Weights of a small class-conditioned image diffusion model: 48-pixel images, 10400 steps.
Rows from block 4 of a small class-conditioned image diffusion model, named by matrix and row number. Rows with one number belong to one neuron. Each number is 128 + 24 x the weight over its row's rms, rounded and kept within 0 to 255. All counts start at 0. Numbers have three digits each. After the name is the row's rms in percent of the matrix's.
After each neuron's rows are labels from the 100 images, of 14848 (inputs lightly noised), where the neuron reaches its highest value: "top examples" is what is common among them. Only what is clearly more common there than usual is listed. The data: microscope photos of single blood and bone marrow cells.
# fc1: MLP up (model.blocks.4.mlp.fc1.weight, 1024x256), inputs 0-127
# fc2: MLP down (model.blocks.4.mlp.fc2.weight, 256x1024, transposed), outputs 0-127

fc1.621 091:129123153143149062113105113150120106141142142143153131122139141172114133133142124108141131140149128079100123153137117153165124127085126145102114125110114115119153167125141120110093136108151083101127094103137150143094169105117148122137148151123152130127093180175126114102112134101155128130130131113117126128130085157059125123145092154127124081112144141130125124093107110125153134100107
fc2.621 081:080161088074131168134108132105120151102162146126118110102086116113135120105116128154123105105091102147159125116143110171115122109151104104145126122143166121126111101130136144108185134162111222137134164114111148138132079118159093121140131118118103138159121098124161149135145133155106152151082125113149143125124164148130150166098136113140127158138116142132107112144124165133113146164157
top examples: cell type: eosinophil

fc1.463 073:109145142114134128130147128142131139096140144143123112153044162140144144140136134134127142111112130101149148144126123122153114106143165139133122103128113118176113091106098119147160118158102154108086117138136073103147131118171099148088105094081133147167093172109113134086120125147103128161130076166125170132126131118084106153196099149109103113181127123108088125099080096121149126116119
fc2.463 056:121142156150161130152120163122184152122120090132161112122157180135100141120093120122146107161110130134115115141100105130114127110152133107132169129125110128151124134093164125135097133111134075160109138114122089145135128117162109150122095103156134151133122084138138139115151101154132121133154172138112104118153136130106133160107101093111171112134090092185128175166128166081099126132142
top examples: cell type: erythroblast

fc1.158 103:120157065126159095169109146149095140097105101141130133084126182119119150152092108161138074111121109090106146104152129135152118143122141097160128155110120115154135111147120096126135091152141115130137118105142125124164140096112175118117129131122138113116064129136096131181121148157091136136160066134133129115116146141163119111154095121118120142114124148129117082126081101129147127165138
fc2.158 099:101146180104108142084128107129133142146145132150185117166153101132106122172116153128146136075118137137162122124112144145102131162088122184138106132147115150106147132145158174116116113102127136118110118106132120138095194167168096086150100141127175140103163113104107108165127095096131105119137094138120135074139116109089140156152141130186145116164146143081103124152096164163120144120126
top examples: cell type: erythroblast

fc1.563 125:159089123125117101152135113089158131135139087155101142145135152143099132115144148145149130139126136109145112117098120099139148188149091125118128114161119132116132122153153111096149079203110095116102108124142106112145129131134142130141190086170120116131104110145117148118100095100102129100114135122129130192137134090134088137094118137144093104170154116140129132131120124138117161091101
fc2.563 093:129149116112135131123177109140115093121140099198146129152111108089147174121142121140124112120124165136107098090124089156119130132123092069113151119118138139118166173119170169129141132141117142146131109134127131093116145105130130131164104097200146076135177122152128123136116152094177137113145113110119148099174124171118154111130111107141152113137157109150106149074137148146136074116108
top examples: cell type: eosinophil

fc1.227 114:101123133126144138117120135120142115156148105161152127113112087128117105167109128122080126157123115101135170120121158128089139148101143116162126156118098118132114140144154146097091124157157100152129161086137135138071142114130124143124140062108147167119104145096165113094117098126154128160131120138104182111163136180113134154138122156142096115139141111110108137165129132124185121115186
fc2.227 096:121157124156104091174172145148144102121176132110118127108121134108164117136089110138161123152153133143092168133109138157135143117143127117102149176120115120162101121126121122129127112123111110109112124130124127143124134133149090127117113146112122159130125141135141087165169160108152128104098155109142138135180126093153130114150160101112162113116108064121192148133132168133096093123088
top examples: cell type: promyelocyte

fc1.622 094:141149128117095146169127130084109133074138134120129142115098125139090114159079106167131139152122127162134146129115092057118112145152115137128139120130143202181070108151167162168193080119146160145166062106136137123107131145095119122122100128163140123152149128114126126110153098124182106160134130116104093144170106119144112151136124126142167127119127123134107105132126148100091135128128
fc2.622 108:073130130178121126143102127133131117133167126125135128080104117143153136133159142170126146143131086103144104140115107154131128143163121153143126151143148107099130120111108179102085122075133103145129140122122158154109145139164093105072119107116150117129093123108145154126133150142105114088116148134170135131120172125097107157140116187129133139133143128102113171134125126114120070128109
top examples: cell type: segmented neutrophil

fc1.612 105:115131151122098158134155079144110143108142159112106165159124157143141120096102131124134087089131124094150170114108115141149126118169104139138115087150123124175112138120122157102154095102105107144161083155130164101122150128114120152134124093165120068113143140123124100146145170130106086133131123095120127148097148132150101068185099155128126103107116129089112133150133101190146150131166
fc2.612 072:099128142094087164150134100137124092110195142112110126133134127133117139145091095125136113127133171085138105128151167126128118088121087140149138131195074124150095127170108150110135156150152153094124158134126098158111118127092151074118141120134143117109130100165129132099069149154129094134136123140156119137100089140118164088129141111135134104137115146102126079127110098143132109135065
top examples: cell type: erythroblast

fc1.190 094:104134133131126111107056168115116147122157091111105145113134167150122125105165145137151162126118122177145158131123132130101161105083116166155158154090168109095142093102146084086130157092110125138118105057123159108088127135142146119127092145116141164123133074159107139138152095117146166161119145185111102140149118101121118150113133118122119156103117136146130102125130110109149125082139
fc2.190 115:115116114109097152139173134124156144105115147147147135125139126095139120148112134150121114139124144143122128162120124131125121127148096114115130126143087107121122152177096143119110145104152147130128136177109099135122142155147113107115141141139116102157103167109144102144134171152149114152128100075198170119095125137093126075146123117074137126154144082128097152173061130102126151143152
top examples: cell type: artefact

fc1.539 088:137172156112102151097090106127141103143117062156147142124155147143056165111139109154103152125107137106139129108131136172130140093160103126134124115147139178111181134159162102137173124143160094101135132171134153114088139127146128103080140110112132122142161128146137141153083150102156185121120136126168138116090136146110173180160117141114117105113166096137123125113105146143137153148161
fc2.539 167:110054141174167133153191158126098130103167168139090143109106128142156104166160138132124110154118129138129138141134147086117147119109161140132126158142109121158095153117100160118110159096081130126095121089125109097163124142137148126183116126135137102131099147124118120123118124120102069157121123111116113095180144102127096086131153121118147106170080131108132124111156082122110149107091
top examples: cell type: eosinophil

fc1.604 117:098141121108137127136136124159120118153148112110104173165144161142089098139149113156101166072168126144138134153120156112095139135118148137111142149145145139121156088112173131133098162117102129136185124114138121116091100120114126127113147181133172102089143122128077151102158119144112112134076145179113135109165077122177076082144172072146126103125090162144112140146123102134109134118140
fc2.604 100:172131146151119091102137132102139166131101098136097132174117133179134141080094152125139124151087104141126110095193122137132125138122126116140130070155151180120082131094102132120128123156122146120110097131134120119130141122078162140110111083116157095143145117112180125124130108141136125127124114139142085107159150097078165103094134120148159098100129110114182139140108124137131115144142
top examples: cell type: lymphocyte

fc1.646 129:138161103120174120139118109124084086104105126161129152154098088124165106115109115120166128159112136122090087088079103118155153115113116137104095107155105086134157110113155183167132170142083130104097139110100126173115163114142118120102121139120130149153108085154123098139172163135094114138159171137112111136156160105131127086135111140145120132135156138112155128125099093126111151131126
fc2.646 098:102143169097109133142175131123080094122090173105110114144109164094142165127120110117158160084076115108111134106087072162144136136097122126129169147088095116117135114161155110114101112120138137134135126107129154137106124118146145104129172162103102112072145113116155117113131154124116123137088084111185111133116189150110115138104128172122139106098112105145083110159119129169119094148150
top examples: cell type: lymphocyte

fc1.353 099:148084114092161133151143105094130147105153124127154095102138126138162106144097142117185150116124115087156144105147114069152111133185159103099125197138147138137117111121161140129105111138114156160090116161103110123113191170121171119121129099140120121131160126077086111128117125089122125117090141149155129170129141155136101123130093110103118123105162096178117122148108101138103110083160
fc2.353 090:127092147105086095153137128097173140162132106149102134118173143126138091145106088139199177148129159120156096172108142096119128154159108100140097096109129157077117150141124128093162074136119118088104109121137106122077120161126145123129144065185123108109162105108113168132096143129169140126156085150141106143123157123102132143141145114089118093132146099165115167150138090152121111087128
top examples: cell type: artefact

fc1.756 116:112120160077093111147129082138119177073168140070123194128119090142126183152142127129092116133156113136143150147157154156144117085136101129111109103136127096180122089106097156143158134142100118122134133137138129126125146152098135133154150101136158140105113111082120121109141116146117103115110160102128157116104127143150091062136136160111078168116116141111108137133087136156113157161146
fc2.756 089:121146111162087139103137089139114100095107123132130096154103086074075137118123145155133156146116103116084145128121137149092105132132143132064122115131142109143161128102152139131155144116118121144162119116153139118119132151100141104159099129121124143131127095153126158181145138137157113113148115142117147059141069163139136146132112118140144109137168145120112183084118131110138064120137
top examples: cell type: erythroblast

fc1.135 123:133115111113121144146130118106153107125143153136167086107120126090136144142135095128139115116137101086128146117125136134142128108141129107145150130137138154128137143130162179139103078124150149126106150147124110125110134173115131159150101127104131100098149153114166125144130086121132129118123142125163155161095113143105129096114074100126153090147157123198114147090085109164154123098109
fc2.135 103:124168096131116133112108125112107109135102112151133117133101124111121135090138138114086143149072134149073140149106098121081134145080108137117108183085150113097129168122155100142147138126158154140133127171161162112126084128168116145119113101168137103154136148114138144153113131089161123116138114095105112125107108108094166172119123124173117149118149179129146141147121192149095111140123
top examples: cell type: erythroblast

fc1.69 081:177138155091133137144092146095146077098141135135133112113142143142101160136123107117093141167133137082097131127153146146119114131140146180102110128157119157104128176145119152110185166155128077127149098146105117131064132155122146100107135120087148109103105142122152128125091145127177135139120158098159121142139112104105141160162089139131153144109131110148100125092078094147111135084158
fc2.69 156:073123097153087093136130066139133111172109091141139146172136146139152111121133087148127150083111133160138123139133117125146151123129128105113144167073138095131099059145115081157093124098137168150146142102126145143176100130123123130106119140170096139140124081100122150127108124142111138120120097129109134138118120162155133082095133141160132132120141135106145131165157163089129084141121
top examples: cell type: eosinophil

fc1.300 114:143119061130097118132060113144143107128101088137150105063072137118133114123152131159152103143140133116177119117130095178153087134108126112154095136087127137117123135121118109118162134109132125107105139097136131099105145139116124158115170165131131130129097160083164107120136143121110150098144089103170081117150125106160085112125100140097144122118181152123145106110124133123123150099116
fc2.300 101:161123152095151109156140075113110133165102152125161092144125153119113106123128099143135156122130125163130094126140201108123157099097129139136101090116115108135133133188101086112126119140160119157149129136142162128100128146154164121105134124134143134150134134086114146154089133128161138161132151178103117143108131116094139150100163095128089115090107124147119118119134102154144097126118
top examples: cell type: artefact

fc1.759 105:112104138105162148121130080143112158125132138148110152145132110133107091133108125132116154127163122117145112118156143108101126179140140116148127142126130126114127109169088110075107085100179086089130098100145081113106127155125092090134089124090121100104123131174122093128144152150112108152157128135103121126145105162116129140158118120170160111117145162116143125170114105181125149142146
fc2.759 101:172156116172110087149119108098115121152132112127108147127123168140114113109114144115143108160099123120093146135181109091134108144133111125159083077180128153131132136131156092117121091133119086104153083121142130104130077131146096114138137149124142132103124125123141109177145166149100129104099101126139093139179106119118171125155132104071133156097138143164121176146094131137133113150141
top examples: cell type: blast

fc1.113 103:058122160132137116140124143097100095142142137128152102122135165146156164147086161116127133152123130128148147130160135100099167152127136141126072153132168133174104130123145083105133134110161108141138126105177141130137102130142115096136106117097098106102140150141138146136142158121066142163109156150108104122146156098131141148136113116134142125117113122142141120129096122164115124131119
fc2.113 117:182125149146133137139129136178143128119117113115111108137137142123122137093181115168128111106098099143164109105136134149132105115107092115128141073130064096128118127113093170116129142139105127148179138124080110105087162104108128110058101092122138151160138158092151111091172117116146095094135157082128124130137137162129120145136151126132123165118145141099127161110114161130115144116128
top examples: cell type: erythroblast

fc1.338 129:127107129129127172153135123123166132065154100149111104114099126168136121081133141116098088113170118101099120151105098159110148091162124117108143146137126141126094135124101137135115108117108141127121120186148144146132147103163142092112124149065140095102117140111131139109117118159130149154094110102153142123149107105134130188107066072156131162103115169125155109120113126126133137107083
fc2.338 117:082140125163134103094153110130112132170126128119157129111118145115108194145111114134153128154101115168152113107124134134136120158111122124141110078132129085116158121161139118110144143103141156138139119074102145109132103165080084165170128134165134156144114117146098132134142141072133131118162119154129119108118145186121112073139161167112143093144127075156092152141168138115130139172118
top examples: cell type: segmented neutrophil

fc1.662 082:128103158082127100151159120107123115117160144152151129113145125118117142129115128151139128159142130109114141172110088158148147140151139168134108064115098136123114128139176142167167121092138111114097144097140095116120131139104135164084135137141086088091158149077124108160127139134131111125143149096134096072143116121097135128125107108156119135118169131118133166121154112133126113108113
fc2.662 124:103160120126105134123111163152139140116095104116098115133075113150100084109150137106125108101094136143155132087102156112127099122086131091145113155148204147124115119121091120065133131128108121133154087122094123127103157133136118107209138112123154138153110156187139135104127142125114122111145114150143115125151151127110090116124125147098150056171105143142124116169138145172133120131178
top examples: cell type: artefact

fc1.276 095:141134106182119129088175123156109127186138126094119082127153132116111113124139153115151129097169131118135109139114117146132108139133160143097175153110152122118111079121150098157138099116126127149164121146149152134172142146142128093144099147095113140177120146089137088126137124151150161132135128159114132129164161128144107091116188078119134119161128140090132098131134115159161130128127
fc2.276 081:106177145166155101077106154135143120163127152119153105115105102165101148123117113118132144109129125132108138141138097122161092154163126151122151107121119139110082138100109117153110139104123150145160112118139119092121085107143128125139186181107133178118177161116098153121146103122152124156121109167129151113124156112114133130114135141110107107115102135125133106157146157084126103109148
top examples: cell type: promyelocyte

fc1.185 097:173101134092152125128154155115150179155094136130154117122113144089157134172166153115153158124134183214153128142119160130162148113128124118126107135100153145098137133142128144151104121118102149137141135102096124085126175117139142114143146061147138117154119100114122106117163158132130164110141160141144127111154145146163144101132133139121125145103175080152082154121125160126114099131148
fc2.185 081:074161142131059133105103101126097125110169138147128158115142134156085176140108102112082106131149100104135143139139126122121119130095093134123149122143111125141089115097150119074123165144140141152111110117149137125131105128125096115112125148118128173097128127125162124140134064137154091140106083132108114147114131119123116147152113119154147147138086162117165136121137125123113169145093
top examples: cell type: artefact

fc1.660 096:122128125129143134114112133143112152167114129135175154098138132114086177114161157118135116082108142119143121095117167117130145122106118111166113170168164118102130167176159140114136116167151081131117113142139110149107109146141133082114058143116182098115107153126145060154162149119113134124138116089132155116094161118175128096118128141176092126131133114096163122108120168147152124089140
fc2.660 123:115124125128123104115148124147145134093127060115119105159112150116136090130117111145157137156156089153102138129137082148143139117200152150109170106105144110172134125104101114129118125089112181110150137124095126110144143147134100173148183131098070127137160129108085159116132102111140175138140141153126120138177086172095106166117097086135147109098148108144070136170110077106138147150146
top examples: cell type: promyelocyte

fc1.173 123:128115087170127133136103093147161124167147132142127147124147162084138132128157090138157152106163138124139156096143108128131138165103117146132124123128133158134123148150131117143151088054104137095097124132117104140117105103109106112160130156138157128181108119139138125092122119156119117151128081118147063093140113082132107074150114101095150082093146142122170112132116104138118169121114
fc2.173 125:114139130157113083149129144121149136150165105101154090111125142135118111103139116112117119107124083142120117143146133127094110117118150081127152127119117137112137150153151107223142130135121159098148132141109154131111054133141124129114145097158097160114168187149156105180141166101124135162116120159088127175138109092117109124112137121119086132109165133132103087100115108129104078106107
top examples: smear: peripheral blood

fc1.615 065:156108156096140112123162148143127182080159128154140154118195126112097132082091166127116099156121153135091113111100149169180158114159123115112140153143131126138171104130162154144157080130134079102126113060078126114133099125131106126115106114105148104133077131140098148109099104120115127129127155168116144109106119174122133123168155136119108166123153122139119121106151126110159111164131
fc2.615 080:147143119125131124125134100161099094106109130144133100141091124150193131119158150124096144153169116150157151135106142146113154132140131139162170112116164130158101099125092132120077138156124149145136165141169161141120118131121134123130111123148097121135170120096111139152123142099089093126120128091132144133186156124164103092133113101139090135124141143074133104169114155107121079122128
top examples: cell type: eosinophil

fc1.428 084:152153116078128126159137144124088133116156141162148128125100125128104167115141125155131141122123187126102177124142135113108113095113154144120085143147129155153174161155153128127149120101147111148119150145097108112140124108132086102083110114114125129104147105108138126134144169125097133101142098134195175137081146105151109133165144120143177095126141130127141091165125117167133122128088
fc2.428 139:095076134169112135111100131150180119120084104083141114116147127122151106158101148090103129114144072134149109109100119120113169139163133125150203154121117115128117108133109143133120157169122146130144099133119114166151121172162127155171135132135098109134081139144125110136087090115165126141130145124090093116166118145129113138092102085165134185110114111118118159097128136121115152136152
top examples: cell type: eosinophil

fc1.560 106:140121098124154138118110134140124129163104119149124157154102183145133124103143086157134140154158139114125111152102080125135092127165132128131131149136060110167110134151112122111151132136150149137152173146105106141110168097090095135119157123123186106153109118104104155130118135125130170103128146110122162134150164134109146155160134109065163139133125149073133101123109054131164168101122
fc2.560 072:101139147107102094130093138102092114099121126115129204148127165156152136155138136111138152133147165095117096057123113105159143144170114101211111104112141111144114126128113151114151152154140091134141138125119138093118142117104113122121097136174148114147146118108140158089090147120121136167129126131131134155110127121093113170109138099127150115130102131114136099163146090129172143125123
top examples: cell type: segmented neutrophil; smear: peripheral blood

fc1.245 114:139133130130113121107125130131102127126116091124124165140183156143123152181090122095136097132111091150140078115111130113134139108137086132097126109152183123159093138134135138122114097095121161163063139105139151100167102105159123154126110138171116110131086117157126120136120113155118123163124160090125131150118111177114124164141126106136144054129104106112142165140175114154095126122166
fc2.245 105:165134175147116101137152162128136138121115164144110138133102108122149132084128118145134116129168112088099184150131110126134142133137175127152164160093116133101153128147138106158188146176132092103139150136125110111079135176117132101107180153066128116126148124127140145106099150105141141120158123149108108124127150095112109081138143137116096156116140118130125139092111131139112088130129
top examples: cell type: lymphocyte

fc1.159 106:142087107149107111132117125062136135122149127124144099129117115104117151129097126087116105115145084114135182127147115114128085116144152094128145133102143130126068127089136140145123106111109106091124112158147085128113132184074134153122111126128106102081150124121128123121143081159157131165129140193154122139124112156093117103120091101163124092138176125181117156119115115135122097110126
fc2.159 062:098169106132099125127118129120164116147131145131171095140128112099153139115134132121132133146103135068136149137124138131149150165101117153105138135126105123082166117119101163130152086186146125173142114107145133138095129116160130098108111121142134108174125091158108105156139106148098113183115110123140133101116124142105093149134153138179138146123119162140125143135138138125112130143101
top examples: cell type: artefact

fc1.712 095:125112137153099111146092157115110084154133141118126143086126134069079089086133087102096142124157100141187111106099080148143155121136126142123147111128122119122120121141140176146173116102110142099144149086074130155140115135123092114109151147139107134072107144134138157139181125114098097139136091133132137121123123106170120116159113143102126123133102129117155108105101187143155129176138
fc2.712 112:146150148116158136116123140144143167133120132095113164127140145134104136106126129152130101120069144150151108131155148102124108130138172122168069146084120134119126126133110094125144090136115141142122108152155139101093175124115184155166059124113155101108125113179104115076109093151163157154135191126129108141156129148094109131102124144190132112107116090178096138123123118124139112124176
top examples: cell type: erythroblast

fc1.632 065:135102116128125083133125130135128129145162134117156122128132094154125132146119122125122114154145111125121111154133120145143132114150113170136113109118147141150104139098102166124135143099104122115110106188103104106138110088120121151091110087121163106174151193128061161114108088093107107131134137169133155101107140137146122118136113121167134127132149113177108139105116133128146122147117
fc2.632 111:161127125080118163116112098137136116098076113128080093159171078146142105114138148183120112146133165132145135089109145169177148118116103146132120148130137160127118066106107162134156098102132125125117128144119125105122168125123137085147120107133096114148089116108184133140134116141155130130100115126108170121145145115129097135118162138118099103063122150144138122115139095154116157142102
top examples: smear: peripheral blood

fc1.285 092:145148117142186133171081141134106088118118127159083100100081144122086112133117076134098132096091122173127141139138143131072115120131115123116170123151134150133148165130134141145119089127128117091135145135114113126114134128162123116158144128149119138182124119132136131117135183068175146084121087123148143145157114117116117156142159129163125096085094139134140145173135143132135103131172
fc2.285 102:164124137120085109100155132118117146125129162100153132166163117145153133142126169124153120176151118101150152121099111113156140139110150159155094111122104120129116120117137115104175128149123119153135112166172139143139156107089113130078149175107136125074113136150155126176147084178097127152146136108138144114105113150123145127117109133106103138165149112112111126103139124138136114123092
top examples: cell type: artefact

fc1.514 099:110142094134082099153151139168137117137158116115101166143180135128120106130094150131194110128131134087150105095094136134106138147117151107128138140122142114105130085154155113161144135177111140144116104156146116153142174142080121181175176070168085130119102123149113118080114092116105094144120112170141128148126128129118108118157151124155110161107100109122124109114141122130125116123123
fc2.514 085:141140148098126129120167103146076133114142097138156147135134144132132182115146140145116144107141177088134095117090138145155117148120134147109159160153111110137103135168156135167134163154091125152127110131141099140123105085121081114149149099123145107153139128135093106137126122100143108131101118146089075102115137109113156168114120084100144130092106145109112142111147112097130139123118
top examples: cell type: eosinophil; smear: peripheral blood

fc1.476 086:142125116119135105101114103138112140148137143113090137143137134081097119139132112108152078134172151126096133136132125146153105123138084135150100124145108121174127174119121084136138095084168115104135146146160099097135134145151082084140132144088126106088111113182112132155152116169135131188154145131152136103131131124118129134163118112104123089096087126126113132118153120147165117166160
fc2.476 091:131133117134135151170115155148154105096131106124125134115145116119168146110121087146123150107121134109135149167081145128092113100114119177115168144114133132088119104129132156139116099157121150116091099098096117138088122139103197186094107147151141161163146148123142128135140130097139124135123137101095131155144139180128109157089102120126109123146162135145137131102121130169168154090097
top examples: cell type: plasma cell

fc1.257 081:131161101098145099135128097095124149130120127167119139117100136115108093101114119118136167120159136131088129099090148135112148081114123087128130090146087125112156181122126123121154146107134126123130140133111134123145138130147136109145100146169114120141141145149181138132114100137132131143137124115152147138133128100147133186067115127110148157133143142134113153101156089070168111114179
fc2.257 117:127095137145129133128088171133140128106121117104129117128167137134113159161128115134112105133120108153160103181157125166135103168155124149140124146153145131144128077129104120153105132134104121109151118111128127156100103157122132138119156120080123096124144089106082116085107170115093109117124145129141123109155156167097148087200135114142135112113147105105133137141072178163126135140085
top examples: cell type: plasma cell

fc1.303 081:155146157154145166111155149153128113103113161121137139134093126125078168106145091188149106164121102167110095138152165126121129093107139154153143106140118133130136157123124115109138146141121102134139107116071152121138100153124114136132077183118111070148122138156152139157181143147144153130141139134135131095146109160155123115124164138185123134124131139109079144109122186101171113116147
fc2.303 120:135136130141139086145140131081126118157152119133125138096153133140129072170130134106101111093081167111133141122108111095108110170126101090091099132134117137133112112143143138121115138108167148125104125142202117114108153122139138110133173051131155161128148123113137109097120131102105117152091123116119126129106171108111168136159120149092125105155146114153149119130103072174084129129109
top examples: cell type: promyelocyte

fc1.464 127:123131124120109167153096120171096141082174082084139127095137144141137155137107150118099134101156125112144125120148132133143102099130124119163136118100124099141125080101112153113075112092173110141128106120130118137164146153134120130136120142125134135123141166124117152077139120138111090160116161144117106101128140131121126132144128143087134135121117131131138097111119159170133150096103
fc2.464 090:098103144167092106136100103140133132091130126079156125151168115158136160134166098121107121130139110089159147136073146117145106119080141137115110083158111071131097112074107095150140123118156113113104103117150148157156115142162141162119107158158128134111120135143176123127110105172139085144158173118128099129111108155101163129132165127116139101138119155173154159118142182116122147150101
top examples: smear: peripheral blood

fc1.500 079:113127156107139100117120126090131096083088140167126111089126123158087165137121123127171133135102168116105125117120121132113125111118124100139123159156137163115150129129146111108114070147142153150118071107166132154109160079082129116142172162181125100149119137124180141109137115127139162103114161113121102119128140122108149129137138090161132111089160101103142123117113142128151186185106
fc2.500 081:124119111157129150107141120157120120139151127097123156124138169120127096096130133176086171115142081149117139133162116117152128109193129114127125114094079125154116094128111149143122160124096129107133143127098137097143108180171124132127083078075146134108110137156102097119126120140088119145144084128159130105160099165149132107124126153094140125196096108139126152090137122130117120128129
top examples: cell type: eosinophil

fc1.395 101:192080127118107133144107108079154126129161115151107092129121124108121101114156077156155135123183134137163141127127154101142103157097139117109150090142141116087131094151100103107117136109130139116127108133148120139126140128112135102097103134114105104132107142119094082124111163115133128107147121110151135130125101136124104132136097137118142101194187145109151148169096110154128102155146
fc2.395 100:128173121137131121109127138133148095152146135157101126137149153165142153154120145128133136136118158146163125174117146164120125110104121118180134112132122194128112140128102107084123139167092155139134113157091144157105108146105144161167101101142125104150144110139136102135141166147078067109124109118130178101121137108120137149129110135105119161124134154106137138089139172157150104111147
top examples: cell type: segmented neutrophil

fc1.629 101:145105112095130121160088103155158136154131116110128142114128106102138134128134072125086133115118107105111115147105127121119105113156136125123126097140107144129122068149146110139118080139136157130114166146091073127097129144110109142113134116142148132151107162119104152119147104135127128149118088113149131129135105128115121127157080133095142111128150088098155094131083071109122141159142
fc2.629 089:149134141140145119103102124140153158112096142156146109129106119126127131122124106113136110102122107124109066088085123149114111129102132114136108073130108108113124157124109137102120176167086145121108142129126101107082137092114123160125117120174147129181119156105193141152100168132169148090143089105164173147110129130110136183130163139086132145130161137111135108119143126125128131124129
top examples: cell type: erythroblast