A small class-conditioned image diffusion model, trained from scratch: activation gelu, muon at rate 0.04.
Rows from block 3, named by matrix and row number. Rows with one number belong to one attention dimension. Each number is 128 + 32 x the weight over its row's rms, rounded and kept within 0 to 255. All counts start at 0. Numbers have three digits each. After the name is the row's rms in percent of the matrix's.
# v: attention query, key and value (stacked) (model.blocks.3.attn.qkv.weight, 768x256, the v third), inputs 86-171
# proj: attention output (model.blocks.3.attn.proj.weight, 256x256, transposed), outputs 86-171
v.122 093:088179142088044121133150130074159105107133110140084054155113138179166130112163110130120129135235060146126090128145131126119130136129194143137142093157169140094143153124137111108125130116164143131100132123121112067106189100114141112094105112145156124127101094
v.123 098:128117131147126163093128100147139134149068075176135175083109094145195116096136114095115088140123174092127169138102102137095075107160145156101149132114184149097095121099138147162138111101139107063126140126141155092152074111218138145151179091169121121140129097
v.124 095:115156074138158168095129080142096091162160066047111144122138086117195194098155088143093087115167106136090077133098113111117139100133139173177116117108078116140171132183112197135077162100156145122083137113168133137121138158125142059134145111156115158127155155
v.125 091:126137148163115111162156125134148173112140161145130138133168123150090137148101152087134190134106064126112125116142136104156144137133121095113115133141133149150045203161218113121106126125124140129140124141122183164087151156100228107114151062117154153134163089
v.126 092:136168118087116122159111167145134148124142201069132120191142145110127161113105091125161091127122064051140105136098127119150153177154100061144130091068143102162114096122128186130120108067129107098170174149168116123124117129134124091127100103137152096109136135
v.127 098:178113122122108136090164119149108139118175160142188090130070106112164092177175132105110147187227102133111166123131123159124128157121125180149098083099120066125135178166151173070076095135160103159096086108129140147102179174115186171148138109124154133123108105
v.128 099:135112107118178133145098038131153201152099140141116130140152116132068117104103135120097149108126192077157142107091104110145098140038133130116082201153107171109104125077147107092135058135098154149206156129069111184188078142106132136092158114119125142101136074
v.129 100:106103127108088137086096124104119115136181205152135163133135155137161100120080201134162094142144133051093153086164120093141112151102110160107111129140142138110124165097168140111157102180202119130150153077125068110111116189188154151151144078126063087130095087
v.130 106:115169140141178103158103136192101136153103131112178147119128058081128135165130129100196045133111115102206106120146122148099157145153109182125135149122155055119103127101099168147147141140107176080086093159125169146119109147107133111172112127147081121137151092
v.131 115:090134060159162151140165161130165111086147108118132136175135082152114178130146099141138117139112133077149111114109081130189131116155178120088100075042124100115096125130139177172095050085065105146129181107140154087156102155109193084129147098155117125087173173
v.132 104:168125136146096097159179080086146117143164068113128082116105195154173142121144030089120115149119137131108127163127111116122139153166115101109130108126175105091131089102156119131123105068086103076138125158115133124248128167173096170153150131112158105146167194
v.133 093:146137102188088109081110086147122175126134162150077179123089139122117133169113111143104126095217116131127133101124130162119149195119062122193152128177050122124112124114125126117061144163162144164075093131175178150129142134120102090132148145147113140102152103
v.134 093:122136157169080073137154159162072164066110123144121134161200176119093095106144130171165142163118122140081154103088099156074153072153144160126155146089140120151114145185110110176127100118169060157159101126163157088149104148177179152119090117148061135140087116
v.135 105:116130085138143094134110091161137105149111121148099112114163045137196136115117089158129134103161166168130083151117098118118092135131121191126129085141143083110135116082115200147089119114143152141144081106141087098143078104155104122148145137128103190124127146
v.136 108:120165100067150166188096179155077127153164120121148151134185129118094173126157110142169140136049130070228186138129099136130129137059081133145147164127129109066090119161094178126185100067119117102139140134121088148121104145107177136100107114174172148095139146
v.137 110:144188170131098098157102128136135127079107128115152180113114134129112089190180161092168148212156096113154155137125080146125121098114118150182145105168142135113145127115142120053133113159154108100138130126139112157121132180090130094122094154159096134077096072
proj.122 101:138097149194180140095135135192095111111095089103145180071086116116115137107106107142157212142091188192115113165137119096114096146158143105153122102157110110141102127178154130138120118175110121123130152000119121174140103125130129186108125165124117121102132133
proj.123 096:088074138113174113159133193118127148171133158100135124112223168166102127168087081154112149117050150122152099093128107119140151122183115083150104196143074161118128172100145093073113131168154155110163058155107138137104165145188071173166124141098114145124136117
proj.124 100:124156117162158130137076160137164216115116127214074145107144171178087144140086122172129154105114114101084084137089165154137102140129115092073060083147170143041107172122132134132105134086115132134158167124080134130142130110064106148183130065094151140125099109
proj.125 103:091109129150160152075138118095146114147110133133141113130093124104082182091125137153166116112205148136095108141139136081082085111141175164137212128152179128161203120133114113135121097169118092087089168059170100140151128113141150107122096164108146115113124143
proj.126 096:136104138166127081140096085045144133089096121102126178134131176109090136155168182142137143164106068103068110145165171125178100113114098179077124105065123152129133188165143143097107157114141133123145072143128134125162162129106193096140143056128152168153170171
proj.127 098:104133127197099190201103178127123098149080133125141104133133120177167071094123133141149081112128130137104083134129158111058120096123076109163158146109154109097140089170076168125116146106115108114118179142124109104180110156090078190123113110131103085121205172
proj.128 099:149160126137119122112113155128114124146104118148138148085150117144136159180148169106150181113138135096132095155149124151156202194094149176175078113110172152114148086227101108121147195084193137077131094101140139163122088115172125118119133149160137104083162108
proj.129 090:064066168126162109092162119122112143060129116135122124138147131102084122172162160136099134171148116140161154105090149116098168099108134152084173166182122099092138131178121088126133097108167127132166156154160152086076078108197164124110069127161069094184142096
proj.130 101:136089141154089128118125113074094081191191164155165054151137184112120120116085126127073138103078126072115101159096122148159091090104088159131166130117105082142162112113129165144112106082146162159188152066124117178124123105139226152091093114141134126139147115
proj.131 114:105147133164145132175096090090060127171160146105172101088160128044129118105145075136081067137110114172129138161143118121103140126122180097134141140131139095129164086169133098152179165088157174118108120117113160210149121138114123189104073105095123067113127128
proj.132 099:108116116157153109104139151193160140143135113120098164153115109170132103082120170147045052129148041167171084053084168147124131155144147177119131113137089123134163109138136144129134169095154184098088129148141121149117141092102122119142153096039095158098179159
proj.133 091:109148167100092155118175123077158113131156149166112072114146124143091099093172124095143143088128110088146104158101133150119060127166172188100092072114142105111168155093143087178120102099056083139089123144068148154077150123132124123118102109136111158156099133
proj.134 091:101142070141147141125134119085167147122180089125180115092138140116129100171191126146161147169155133105148199092128118092147113176116143105069114103158143110148127085112184149207133147074142107099113149133173152150096154052137110130105148134143074118137093118
proj.135 108:090147101169124158138110111097145114132171135156122168134168114135131115141139129149164132125136142157107112146182094110108136132112176128114134109201113155113183121160128110202124151099101114065069112101094141109144116109194144110133145157161092056184187125
proj.136 105:169150157091057129083081047136114084141057163137116086102079120090144121155159203126152103137163211130096091105121190133185093172112138115126116085059134090135145128147119111071130118139094125142153112082164165133125082147142079155069153139114133109114137147
proj.137 092:138186095101081147098101171074127155138095130132119142176123076154115147106149111158139134100118143095075170117132179203117139145093101136161089147120079133155111146102149091165184132140102072142130141133141148130012128067129180117128123077146067104088097134